config.yaml
tokenizer: "word"
text_encoder_causal: true
text_encoder_norm: "layernorm"
text_encoder_norm_position: "pre"
residual_init: "none"
Rows from block 4 of the text encoder of a small contrastive image-text model, named by matrix and row number. Rows with one number belong to one neuron. Each number is 128 + 32 x the weight over its row's rms, rounded and kept within 0 to 255. All counts start at 0. Numbers have three digits each.
After each neuron's rows are labels from the 100 texts, of 14848, where the neuron reaches its largest size: "fires on" is the input token at the peak. Only what is clearly more common there than usual is listed. The data: regions of photos with short descriptions (Visual Genome). In brackets: how many of the 100.
# gate: MLP gate (text_encoder.blocks.4.mlp.gate.weight, 768x256), inputs 156-207
# fc1: MLP up (text_encoder.blocks.4.mlp.fc1.weight, 768x256), inputs 156-207
# fc2: MLP down (text_encoder.blocks.4.mlp.fc2.weight, 256x768, transposed), outputs 156-207

gate.346:141063155151120165155089166166132101147135088131093127062099102158143137120192138194152179140175155079101106087161182096183146150143216160115111108142152171
fc1.346:081131099117103084116116170187148105177162122142146132086150148098165120136096157065122114087087100126168129173197115091135103089100120144091091143142095124
fc2.346:186151187167059112114192072081171068119171162133107132095169150108115077136098102108167192166131074091121090084119080133143134147175169097178172108145113061
fires on: "of" (72)

gate.531:072068146112144105138163166134125106134162086133088130097116135121140123153148123108155083117123078121126121122144131118123112134154078093124072141098132137
fc1.531:114099139121192106148127157095174044075160047147128205167155120130070101153089160134157038122189150098100119104118187125126107150175129143134109173110138148
fc2.531:165141076155108132166169166144171220154163136091123175091101128172118117115186121096168122120093136108113109097117113153152112169063163176129117098163159091
fires on: "<end>" (40); "black" (22); "broccoli" (12)

gate.75:140146110150150121131108152120090054053120085192176166116071121120146113151119101133140113128099129101132168092155100087087107098150095142106134205179132116
fc1.75:178101120179177142120162113126119119135162107169084146200214127090142174147096116086166173130115131130070155064182101139100142072120106132177117072152127158
fc2.75:160069071072111121195074118136163138109150150112138124069090131167099097100183187168121172146122094071107071129144096188104189103111138155111120128068104145
fires on: "girl" (72); "woman's" (11); "hand" (7)

gate.749:119178092101166113096163108115133147115129149173131176128118158142146105122109087178094114088154097082147108120100142116146119097110150119129112200143108159
fc1.749:109177195067159145095107116141059142146117129139174126105103166119079167079147126051186192099120116123146169165114128109090113137127133124095115104137096132
fc2.749:107130152148098106127092109198154121141107130130116169121074072183113139170116069160186117096052169104155148170093089078115117100107126160124143146124111081
fires on: "arm" (24); "light" (12); "palm" (8); "lines" (7)

gate.211:080132153116122197148192107144098126081158141154101151109163178108113112117161089147141078162124109174117161126149062112099108083125136130156099147135142114
fc1.211:151160159133122091109176203060093098109098132134158163101077129108086097130056112117116107111173130143106071165104114170094134123149120129101157132136109120
fc2.211:086083101150125165083099093119127133138148131131135117119119141135113118135114102136102103119154182158094116096159067156117170158083107076080148169175158137
fires on: "face" (34); "head" (24); "eyeglasses" (7); "is" (7)

gate.175:125121123100069111150113119117083069144173200145123183132120090106112069074114111181151152079048100125179146135109144106113097140155135164104106113167150121
fc1.175:142088126090146140111119174117152145100171109108110148115115138084126126100117136114111113114057114139144096136141139086132095158102099164134126072131121146
fc2.175:093135168156147104121124165098121063164088127117136117157100100089146092144116131134131153141100132104141155183099125172131106137124193127071088185124111119
fires on: "sitting" (22); "in" (12); "bed" (9)

gate.301:117065092138134167164056129128118136101160145146134108104132084071116022158113104157063085133078066151173153136153144115099055151129123142097141085141091111
fc1.301:137176122161134118091133091144155124115104144122167170096117149094139065170128173114131138056112167151160107144112095068128099119138137139109158117146147163
fc2.301:127117089139104116135149193120128054114160132135072167078136164181188122164112177166145140152122121115067081118096114161110136123142158114152153111143171213
fires on: "blue" (87)

gate.677:146126143115146185164171150104111093081117123123126138065128115141169071091155150173131114147171104093116095105112191119146139113121155117111094106145145172
fc1.677:156165147112138131163095096132205134107168104126189125133096168104106138091121136144185104167067153101113113146160154111126142112131114125101107186152155204
fc2.677:107134195146179098187152161111091159137095142117142077131112143174136116172094149183133133128100146124150164117113152162122114145121111147141109129083116151
fires on: "of" (32); "top" (30); "." (8)

gate.305:151131132134146164185208115135142112143076098127098113117065103079154147181142088172113141090136123073135096132142180148108150081130126143122122148150056103
fc1.305:132147158117145091145105145125166114130139102080153156093070118098142156148077171081142137041093109147113145197120208111127139106146115113087129151154104165
fc2.305:126071113114141137142068147107136125089152175109066184126138106129138172153121156176119068145145158097150128149118118114095122155135101125083167169118175156
fires on: "has" (43); "street" (27); "building" (10)

gate.746:153093163101159177150092160123172149104120195145118159093112133152151060175144163170124223102179119078142093147131182184097100091096139121156119126080141132
fc1.746:112075141164159099142111142112141090118123183135117170156140140088099087157134128155190152137175117148127082096086113143121134108115111139156101095115133168
fc2.746:070112112089107160141160084112090148109160127071118171153075163127143163145155116118100161205118176114075084207140127155171136097078117117116132153158133140
fires on: "the" (38); "of" (30); "on" (16); "in" (8)

gate.164:116083130133125079140109184111137104133127124155121168085109095134211120160084063166088105107144154148092138174153079120107137108125070080163121160137105122
fc1.164:103101120108131112092088148094126152137091149103106154098133113105142183142108170123092157075092148105071082098099074087184083171148088130201122103198106070
fc2.164:117123083088149103120058107110074195219105081143153084141124115180155140082112135115164150103140167124161117174077184126142176127080120093052099146131142100
fires on: "<end>" (50); "the" (16); "of" (9)

gate.96:165114143114115120133134164140111111180062136087046153120109090113121153159171137099115118123135141062133084164139132103104097093121090088143106113131157121
fc1.96:098153123112131117105146097106174119070099129081091137128088130135126134105053116136193215118092128113107101141141066155113122125146117107145135204170109123
fc2.96:139133141128065157180151192124107116095162122224128116114142110113146128177137076108150081141153123184110097170173081115177187106172096126161118071095092102
fires on: "blue" (43)

gate.45:146159146132140169097108084129058124130196155125167173104122095185076050100145195114147076153069139174094121130103102132133122136138171108106119184178190139
fc1.45:142138081192111091163117135078145161086100134155148175167189176130132083128123097103114091128156104070159119098181124112055119153065133157139176135150119110
fc2.45:093121085112100167081158149148180066102164168199103163102146145127205133135096096133095127074113110123123087177150136112121095087172116073172128128189100136
fires on: "has" (16); "wearing" (12); "with" (9); "in" (7)

gate.493:141151103126136113197124167123080132082084115170109146072129145212151107123149121117067121148162122120098120105139148157105126094137075114127138158176123148
fc1.493:095116132169073156168128185188092128130109070130132153081113136174089106153153152143105174129122170067098127122093110134130160124142122110160110118144133138
fc2.493:079182131094100088101124166110143134188110162166130100070144134120152093084127171074119108135103157141150115150094101186176133100070161063105077114142100162
fires on: "surfer" (30); "skiing" (12); "double" (10); "tower" (8)

gate.106:150192134103137190165096163160116120141108138152129078075130190164121135140147111125096139100150141108139099109088166126082150084152111109130089155165083118
fc1.106:128130124132127146130104096088124125148106147148097149115170136135087153113118127081099111147133195165115114082105153177113094155088065151143096105150161107
fc2.106:126130107100172081065132160123171134122125114114174090138203108103139144133098129129142172169138051163134064031136104138153167118070149127131115096177116110
fires on: "and" (91)

gate.545:202150147155135094193146171102099080139130134145095172120212143181130107157172124190121107130113119121135087158190101101079152092138190119120131142092147152
fc1.545:096126163127139140110070137154130112135202115126180126150075113139094106085115132092140142155137129123107095070139152164159151122152118138150097166195159165
fc2.545:128114103082040050123060110205105120162153144161119121132074062147155074118124126162095125114106126129142109131152151126128110068114112123090169103095066117
fires on: "tower" (24); "light" (16); "clock" (10); "jumping" (8)

gate.316:130170126173108131119158140068129058104179131092104095067137143123133136096115111123144123177159142137096145118119075132108145117128192088129112160164189152
fc1.316:122113066183106155096109037161093096172113150117080156116138156154158154135181155167041151181118145132112131154163188134138094119121141150119130121128169141
fc2.316:148066163195144141125108104172059058094100090131106163129192120130147144115102116109143095109157103066151143167069140068134145129114173151115066108113163141
fires on: "on" (51); "skateboarder" (14); "riding" (10)

gate.540:172092185132118183155099112119155075127138141124104134102125139112160103191146095130089149089129098116114168142116093089066103118133127118101129178176135092
fc1.540:080129146127158092122116120124162103145120120135168124128108121060114152191148149147133074107126097168127156138142125144167109137100121130116131163139088201
fc2.540:133107107117101119151143153108134164067160153155142120107152137104165126129150145110127087135123103089135111117164160051134109174084163110121167177126226112
fires on: "has" (89)

gate.387:105130104128080123152093130176168062146163126127086191115169133127167082178149114170135111136124095156093154117090109093145102070139103093096181146140140159
fc1.387:137075112127123180158161082168172127146091166084173137112161075174155083199118173144164121171078165087103145126129119104122132127151091138122121151134159126
fc2.387:142138112067094146119128137163071196104168077172132127110116174102099116114125061087095146130130107151127149107081088125145140154120102145113164049145128110
fires on: "on" (42); "the" (19); "in" (16); "boy" (7)

gate.395:181164124175073122161156168078098116094137115132118120148173097126177075134160084081128125060125168087168147151081101091088152111108152117138091133155073104
fc1.395:166176116155099093171105132158127164163142139142121096114154127113152141134195146104074135073164120093173101140076150107111156071049164089141135091141080067
fc2.395:139204099133080058151128116187151126114130157153140137129102102133101180155105102117152107129101106160125138082155116134110112093069102114133154237150079091
fires on: "and" (46); "clear" (14); "." (10); "clouds" (9)

gate.589:109131119154141120107161115187099054087140135176108141116139102103150174120103127084089153068089081146139176165128134088154060157120139108125109156160134124
fc1.589:099101119106131129098184154170187113150157151160128150091110096135125192138147138158105186096123212161141147147169095152167137138112150058090107154149105144
fc2.589:129119132135110144129080135120101124137124125147124123153155121158082119086107124123093149129154179164061112168118143134123084117092129128147082121068096176
fires on: "in" (15); "flowers" (12); "is" (8)

gate.574:143134168133108129108067109088136124098123085121109089113110135181112146134160132161142081124112119119082196211125155128150132168131131138158085138135119136
fc1.574:152093059171167144098144107159148151159081161122180072118124115152183143145134112117167112124106190154150165157099136145093100149074170085136176049128138158
fc2.574:109134084069144169142092096169192088125083106117154177122114140137172150127131072169163161138103112120165090126163222106071091083112136154115183149141153152
fires on: "and" (37); "a" (18); "two" (7)

gate.271:115089168186168116124107174097167131156160088191169144098159087115192158134077123127150211092125128145126140142074111092117125107140110115117138212144110105
fc1.271:202130167150164170159174130117134163149090154124168072177101157100098155084109166110131114148119131072161094155154175209066164101120121163115119105104127105
fc2.271:126088178146129131050084178149142060091198162180150141074089101130119059124120112144120098126112149113103135125134132120180104109156213169082138172096091165
fires on: "face" (31)

gate.638:138149162184131119215090129074187083121128119102086081095097081116092139096173130124123094076117126146098123122097048111102123149153162128137123157185118129
fc1.638:099103106095154168065131130167044149113147113188194145163168135100158080147120149143136119142129096145128143128177189097107099121127149171072102060059155130
fc2.638:118129098178131144146168151182102141141121116113101175116089160144125154168106120131121121125134155074081143095113152126171116078128120153163131151128187131
fires on: "on" (31); "skateboard" (14); "air" (12); "trick" (9)

gate.535:178147165160133076130122155105132136118112125122115144164152152110160128172099063138093116060145125149147075138154133108048123099128150152119129166128087074
fc1.535:086118060145115152141178154096106114121146133145133122115155170117115135072173164123168097202085107106143157111104104149174155129088150128154126128162166110
fc2.535:097132129110098145143115098131106129138165111155086135109169104162122185139080162100089095117106045220106143047193125094155104095151106114170131156104169142
fires on: "plane" (57); "airplane" (8)

gate.47:183124112115166126199162136160089115183095061107090119090067144166150086140119136161135146091083151072127161147099141084109095099162110181162125172113183132
fc1.47:145161085152107087145105130138185109126133140094178105127180117172152079147112145174138094139060123157122112139116181079163130106152076185139096080132164126
fc2.47:163075171085189133116139090085123179146096081101122155102207107068085164102155155129116113131143192171128120141154079194119165148107175189107102087084086132
fires on: "surfer" (9); "." (8); "bus" (7)

gate.299:170130185155195131185083106160185122119141138128125164090129163087144082168114085178069115082181146132134120090123168115081132084146112083160128195120075144
fc1.299:075120139141163090093121160114101138105182108154145122112119083124113091154157179116116130150109122156142178145077107109143090105152094080099123131153156137
fc2.299:160164164141057119129162145185173136083116156117142130084116132187055130169123160156141124145110108119054170127127061148167130094163112162138166137141150113
fires on: "<end>" (44); "arm" (28)

gate.173:134158135153135137159119185127123086091146045146150111119135071140156146150076128077183155087110094194070147126152116107058141115174135168148114134162136163
fc1.173:137181154111136160128123115132190136156149157166102075185194155117103175135090100112125092106110115131140156105111105117123122139128063110154134122106151135
fc2.173:153166158150100113172063136138132154112131118181115149110123114165175119113196130088072111141121105128122109138077089145164090166122150175176159094132149107
fires on: "woman's" (18); "on" (8); "in" (7)

gate.225:145150167140082106110116102094140120140122157049094089114111106123135129059102137118133117094147170171096070157094099115171114095162164099177166160095061124
fc1.225:125109122099152113140079074148121122149090174091168072090134167074121090131170111134123159107132129167142180119133148097167090119097139165166125171152151162
fc2.225:123150093156146148135130162070098034118174100097148114171138114159155158095135134106124174129115115091124116190085066141107105169160138064114104137144149101
fires on: "a" (12)

gate.764:118169089124165116145192168081052171118064122106097144081122129173172132124138100112094106150132131087114087145181106162100130064074158114139163121155114158
fc1.764:142148169111053159097066110134198092159167137139147136162109048080125073171107147172123154092113106177183200125104136103148117163136114183095094121080213141
fc2.764:129076105136144200144101117156159000134176103142078132164097104144170167172127095118159174143159170138074109105142157113124129093255128122149147150160124094
fires on: "a" (29); "buildings" (15); "are" (12); "building" (9)

gate.160:146102115159112119140075166105101066070139136171150195055145063209128147183130179127061121139125124121121099121102166116131125099122160080143093158134103149
fc1.160:154026091115177158119079083137106122136131123118102130183132112182145116125215155181127114115132199078136146150099098102134152144141146101134133133112135116
fc2.160:134130148114142084160126151074123068115120138161101157074169112174151115171166178094124155196141071093138062128115075151148174137078108079168128152145095149
fires on: "tower" (45); "<end>" (28)

gate.651:093148167151125148138125136122113143112067127061084119093120188102151094080131147170128177098115135097114176097213170141108121126148150128181143087134118144
fc1.651:157156132112098103133156159189139123190074104112096134145147057109117120147101100124137199091159138111120101102155113099092095120077178142111114098119083092
fc2.651:139093106130177108148078139094187111109169198155140062140167133137144098124112127135154153137160100166152162141152118145161123119133174160179122183145163090
fires on: "on" (38); "the" (35)

gate.224:106115164116165147147126121161108100120186131148083165083152131170063111118129077138120143172166159146108140146118099093086118158142163081105105139100133110
fc1.224:150080127069138119124088125134098163094075127142122156143175139143118116162169146100114204087076117098134163158161126127115131138187100157149116138100099164
fc2.224:113132155126117136119090118137065110089101196200137134162129116153140116129160163094137131178132108146155085089127137118093105161143124133173108086127151118
fires on: "in" (13); "couch" (11); "and" (10); "of" (9)

gate.191:090105151165084155171121101153128068062180140078103156082115119146106092198147129159111113131086146116124125165133089077094080129198113070093132135166143130
fc1.191:144100142154065111126103073113125109117084080122105138150104093132102152077124113167112074085125142145122111138109141141160176154107153163101074111109140076
fc2.191:115108117120204145143096123100111179149139096132147155164192133154111120149148111173115142137159151142109040069182122150131125106113104142149170079165110113
fires on: "in" (59); "on" (26)

gate.479:141103131151106141150118196145118120109164156163099125140120128181133099194175159110113111126136106077096144098105211132124130111126092085105139132139138147
fc1.479:147140085105076143168102106147178112138147111148137149103169106178100203159189156110089107088170111125120100105092088185121161104125118109113047165179115146
fc2.479:149140121120134169123098112107104235145133151154151139170137125074191142066121093189123184164127127096119124083140162122121144077076144131124095137128109077
fires on: "and" (91); "tan" (7)

gate.637:173124174168134158152145185065107075106152168149142137091171111166075203117188157097125117123158111100123092125060060167079143068103107062158145181150088174
fc1.637:157100126121106113125101145118145112149134125167136181190171111158192098143139135217114117107124184109122090147191103119156122130147186136131104105080106070
fc2.637:066128089163118095111141070154118114086112149146116117117192128143154134192117143102112152165150097074141082100106150114137126120084094065139107135131150110
fires on: "a" (17)

gate.647:197124156118140080189093162112103099088124094163128173100112127122213131121158095144108173147173117102110120098081165118128167087132094158112127173134097155
fc1.647:071175091153135152082163128138100153156148192054059122138145169098130093095155059079116146170113132161118150120157055122122115147105099156114143071169180067
fc2.647:103118133114156122182139095097144037079145084138157188140124124157130124112104105163129134164167108119167063152137114147091187100204088068132138146148048171
fires on: "has" (54)

gate.317:107173134156186133194118118117065122113092138091186142078114171092121132156180136156111104077155091094092154139110132149072126114137127100096065161190162149
fc1.317:096177166140214136144148148057074125171064136107090159112122141185162159173151080107121138084180139124105115174135049133119126180150122110162165093084139105
fc2.317:143133124103090129095145173137102121152122145145188112115110092187124094132077064080131137116168061112164102119153109086099127112122047155144164110189175082
fires on: "plane" (25); "roof" (21); "paw" (10); "." (9)

gate.79:140204162089104140147113117099104096162101157108136148092077150168099111180102077162108116135153121104099084097149156124115140090106154108145102112148130127
fc1.79:143088136111145127179084178082133104140123137126119127132115187116100090121123115133089179166185145082104062143141141114154159143080037103163115136149103169
fc2.79:106128161127082131114092113157114156145112169062095110107124084114084175069174152137121084161154080101130097113177095190187184093146181164154149122145103188
fires on: "and" (98)

gate.681:085075184088132132164080155124102083086139101139071121104133159107153113123121143070120128113126154142124163190133129062164145133151159159101156157173157142
fc1.681:179103202140142138164096202163141098156165064125137131144122155090144113127122105138164165078147127145103166171133150099137134115125209172123097123090148185
fc2.681:103116077134150163095115049172125186119164156134067128112148076141091098129111100096129139137086155139103127120137104165120082127061170112148104141129111111
fires on: "walking" (56); "gray" (18); "police" (11)

gate.470:161134162097189099130108165152085111135085189090117119105080108153097117132087095128092113143146144147172093129146091105159095083108165105136125169070134110
fc1.470:138162167146114145148104146140156136131162135073115138107219129113149129103159124131115129142174124105131130168110132127122132083119099081093035149146147091
fc2.470:129126137107162122105100135114122133049141154168137082134121094195100146149150105079102081099123093126139150103118109088142144092188088150119163136204148165
fires on: "glasses" (22); "building" (9); "house" (7)

gate.606:057113121086055060142091164152144103147117099102132167118106071108165170116140103089144112128085156142143143132096087173128173090126096091142145131133165091
fc1.606:133173125130099104117140123175125155089099109107096149119171082122128092076093085160135112074150143150127148147079118134167185073144109172082151142165150149
fc2.606:112147127165103131144145156068159146050175119112111108109029096107082117079058148137094206080177162112080166087164103090091100108125068156109127105165110133
fires on: "a" (20); "the" (12)

gate.97:140145109144128139191165136176148096112121121140132154070087156126181162125113128165127143154098184131060156177165172146144134084170100162080144171125079098
fc1.97:124128066131145102062158158133137162163188088114077115086122125121089105111139106043156129107098183168110070099111079103175129117091186156178130080128097125
fc2.97:128120153104132132155094163105127069104143198176122151125124137110117146134115138110162198198111095178134092143159159132126145111201171133140103183099082166
fires on: "on" (27); "sauce" (18); "cup" (12)

gate.705:157124109151128120177127130141160105120123181109125142134174087166131116158141129120138119058123156167080074156112104118124122040148143095156052136114110123
fc1.705:137104122113126139128209177106072039140155127165081174139198132146111134134152149094134162117158147138105094116143141157103162157242177119094128121134116150
fc2.705:143129080142114126092105087217177247174122102110152120134079104114099154190136178118111135127096094116076132142152159193212101114008153107119106157090168139
fires on: "blue" (24); "sky" (7); "in" (7)

gate.293:150119176125112091114099155126195121142138106154121182131107098111217130171068096136140091075105112138113109135137095120112126135164115143112149171164123105
fc1.293:164086141106124149116106181150093089127104138161124181131135138101215125193123116137153107057100107116170094176150180062108158088089173149073140128079080120
fc2.293:090182111161145094108163155082114127123056118113164126143103159055160128111113132163128093125080109056166074152108157121102111168119130130072161139133133088
fires on: "has" (25); "jeans" (13); "bag" (9)

gate.212:085174129200125130148158149112150141115182102094099160139081113108139106097183114105125090144056149089115131128091110128095115105137125106146162138150178111
fc1.212:131144126091133107144100106146107139098171121145124104115096103160091199134121156117159073137105079167172181063088088096151125167125111097110098192191120162
fc2.212:142069039096099154148108103093124124133152132200107123112096108182101124151125165115137128152069144124092127160124052106099153136142120091113138116092175121
fires on: "in" (50); "on" (21); "the" (16)

gate.464:183186139118161167155158175099114114130133053139107147134093172118190121150106082194129114097163094094110122119152112141065146028131170122136103114151122151
fc1.464:191103119133140099150115112134130144153099120148087178099163101097180124147068132078112166094093109096103098087130131081122117165098116150149135130166160144
fc2.464:094105096120153139126184135119185098142127144126096061134111122133178154107140180117119145149129097117136099134145159117100139099096133096134150136143191135
fires on: "has" (40); "wing" (17); "tank" (13); "on" (9)

gate.590:093122135206121163156146142110137095096175091091154126094149125102145125111121142122107138122139133151144126091128128101112127106158185097127135129167148179
fc1.590:111100143080127103145131171158114127115068124161146145111136216115164121139108148142113094107098117106065190159192151122159171186136091137094138154184101155
fc2.590:110095140139107121206167152086160160122161119158096099134206096124152133099108106164141108102129093125167171164081099158105127142114144134183164129150119136
fires on: "face" (25); "on" (19); "tennis" (12); "the" (11)

gate.694:096071075151143143137135149119141088072133106180096136145177102145171126119135125192039118096181135127130145155144146134150098109142147115121075127088130150
fc1.694:198158167109126124167112168175142166178095123144139145180097142214126165121144115137183164128111114085117121136106102120089195172114181158144155155148135074
fc2.694:109127090132108141147187133106166142150149135114056101040120114148178127137182123117074084157124139125119085053154111134141122119136109110133112104077113175
fires on: "blue" (24); "bananas" (17)

gate.295:142132169150131167135121103112092045147076128134107160150112087166105092144133085160116152094161156130116137173173063145090165122216126105106120126168125124
fc1.295:121168191146119102120165178071126124134123157112111137175158140171125108121158125111138115128224162160149066111110122105125178092137089152089173120143159088
fc2.295:136137114107095143118135138162159144183155057149164106124116063125097093121093133117111170151108136141133083153106142176150121088166137147137150114122101093
fires on: "surfer" (17)

gate.501:168118176147160099120125178162116098058100056096098124155123132106163125163138149114145093089107135116103162148117159110153058092122113113169097109117074120
fc1.501:143166144155070139160081144130120176108100124110098129186182078149116158127100123118120124096086085135123153092195166118081096134139086088150144167135189055
fc2.501:175161055128086111155096129167120133169116038103165092170100136108178106130100176169107172146110179102135141117109186136087079152138184117137157134133116151
fires on: "woman's" (24); "person" (8); "top" (7)

gate.509:171069106152148099142084133104100126141165099171122187140117145167154116139133153127165104144134133088103092118122160113116173076110156093149114188087111169
fc1.509:129170189133140112144121146143193154151084119145143096119083097187119163113137137147070157154108163131066154164093178141149128117092142159141130120131091100
fc2.509:111111126152157057162092190077168068126123110134112165125153136117166184142151148102115125090128124105177105130079108148157103146158106108128132192125115119
fires on: "tower" (33); "top" (29); "tan" (19)

gate.492:131110122151121098128167178136129062129193101093127175086140125136131097132124107145140147132094151101111173101149128075116080132136178105126102189182135130
fc1.492:152145146145157090151132139148105135108155077132166164147168150096126072144083122133117085090195143125143132128100132108056064171108159113118094191156112080
fc2.492:171165131129155097171150139101126136134149089085133100149130121144150162124134107111097137165105098135121127063121110154151111128143102138114131152210130113
fires on: "arm" (25); "hands" (19)

gate.218:130138118128124151230086220155162091130093135145085136104130128180169106170198102187143119131121163127121122118128168138138105084196127148126102127078143158
fc1.218:090061121168177121182136157126146104169076134117091154113115115151130088139184131169110172122147172076123133150145185146169109098117107113112081121141159108
fc2.218:104124100111089116077097127126213185137147132096090140152136135065111137138098088156139126111082128136122149137071175124132126185105104160103117069117098126
fires on: "blue" (39); "the" (12); "plate" (9); "black" (7)

gate.306:138113117128163104122136151130135113146108144141063135093159162095183091113112106134085132105196178137125123172078155111144156150111198138103121183140119137
fc1.306:129043151154158163080102142114101135140169159120139071168118083094126152127125114078138109115161112132144089064041183108156068121137088086163091139141157095
fc2.306:132141165173136099133141141201100180132079088112131138153137078163048124124101114163095155081114109089160078156160121119150135079079107114150139155095094140
fires on: "blue" (40); "of" (13); "the" (11)

gate.303:134116107070094140168117116164120100109089189154151128134091145128149060100081168115186084138102162150103151145095137110145131100167119147067110121146145114
fc1.303:143182118116056086119058136148178137100148150036117126101152110169075135162133117070124112110126090109115108154124127130103120147112111223186090136125126114
fc2.303:085089112098177098150147065136143140123114155184088193121131147104135138128133162132150136177149150114107165098122128155118125110166191137164123110126109157
fires on: "on" (14); "the" (12); "floor" (10); "chair" (8)

gate.561:106111141149103172088173129137078143159117086132160121111085138126135139114121107120105149174136188147114157129102109092133088072145098113057145085191138101
fc1.561:171071177133214124150124135109120140127122146166118173172170174155103178130063106080116078103123120095109132201114136111124129164090104192109143164116070166
fc2.561:158102129098140094134071119146112175078190107161079112099086146094192110129135140126116048158098104113092146086139065064164121175085114148089157135114167124
fires on: "surfer" (25); "cloudy" (20); "smoke" (10); "surfing" (7)

gate.349:109108187148171113106149156134129136136087132127151151091100154180098096140138163135124088063149172116120177168099161154134077120107194097059112146068095094
fc1.349:136101056163164160161125105072144120106167117161176151122151139141067110114124141150115135114107137076066075107103193146079108116098083193160130147144130176
fc2.349:115132092189061089130130175121115111094106148135093136080133094150172160089115154099161098116145109117137137098111123148080129123138157157094114142178202163
fires on: "a" (26); "pants" (12); "front" (8)

gate.524:075147143111165195096188134145188134186176112193121137127099113126133126098141066109140095114130141157094141099124141153095181134111218099110147185104140112
fc1.524:144128154152109150129153106140154075164166099122109154172185077082096142171114091143111149148099150115071119181117111126070113148156158124123060058098120181
fc2.524:104117136125105130113067105146127144099130119181148071177089133106176117161171185162109137152185126150145173112122129128167172072172173124068126174077139128
fires on: "the" (16); "laying" (15); "is" (13); "collar" (11)

gate.158:114071108103145178124162113131157113097100136126150124129132129146127082109204185158149106156125113104099079176138217121124098148136140174096091105112102117
fc1.158:155141185120125113187084182159168111067108106144106087099170103153143158169164086081110128116133176127130141109113083154090162120150163144128119093140113189
fc2.158:129142126104144125104106085085116098080157084114120142145136113097085092144092116131115116144110095127137124118198140105132111209133139104151133183132157189
fires on: "of" (39); "round" (25)

gate.557:162144217114117087152121131160109147079095127126131162093116138125106152108127147097130088063153100170087153162123209135124113083125117127072120187103126170
fc1.557:106177136150104133146072067199078153131155147085141166096178090141074102129134148130145191085080111103125162071114160102127099200162115135144156104112077118
fc2.557:120106098113109192065111107102145153085144185141142112144119133128110126130118119133153168153116124165139176091109044086144138067085088106138140149150138151
fires on: "the" (38); "on" (33)

gate.252:109121062118132101091089102152069076220083142105132158102168115124111152085162134141095099083102136163152089138091098145139160164102146083141099172156123144
fc1.252:103097114114133072127109127096101145191160178112193083165125117160112109086145110141116146127076110134171100114122075101136094077113143078112139175162090097
fc2.252:094095150149153128153139124175145118124136118135144108129067106115157071096076162111101151119152094065059114206122083151132130125174095130162095146133122108
fires on: "glasses" (24); "mane" (10)

gate.429:094102093086080106097131108133106097104169107120127111128100195104141074093117098134093126139103164135141140105098063082142091145125133116098168135176124109
fc1.429:114122115105116105149172150137141119121148110102133112116138188140100094161126155124101141149139131133105173083096120103114128131139142080148158120168154138
fc2.429:170118146092063063121139129138120123123105144136137141112081159115095112122139098099136132138094109119193137113105127114161094133104115145135132090139114122
fires on: "girl" (49); "boy" (38); "with" (12)

gate.739:121118133123111146141085114185089125107192150170080147087109114105135166140131053129139111088113130181124187149171114066133125105135112164094164157121104114
fc1.739:119102164108107139137076122165115105125207083163108215098136144120127123124124073084119153133121110125178121148125109091105173133143194094145169173137124136
fc2.739:147119114160098150121123095129105156184182157064107158100147151104137108123141161120120111114110159115078031117114144163187088082130051067156089152096147088
fires on: "on" (23); "the" (16); "hydrant" (10); "riding" (9)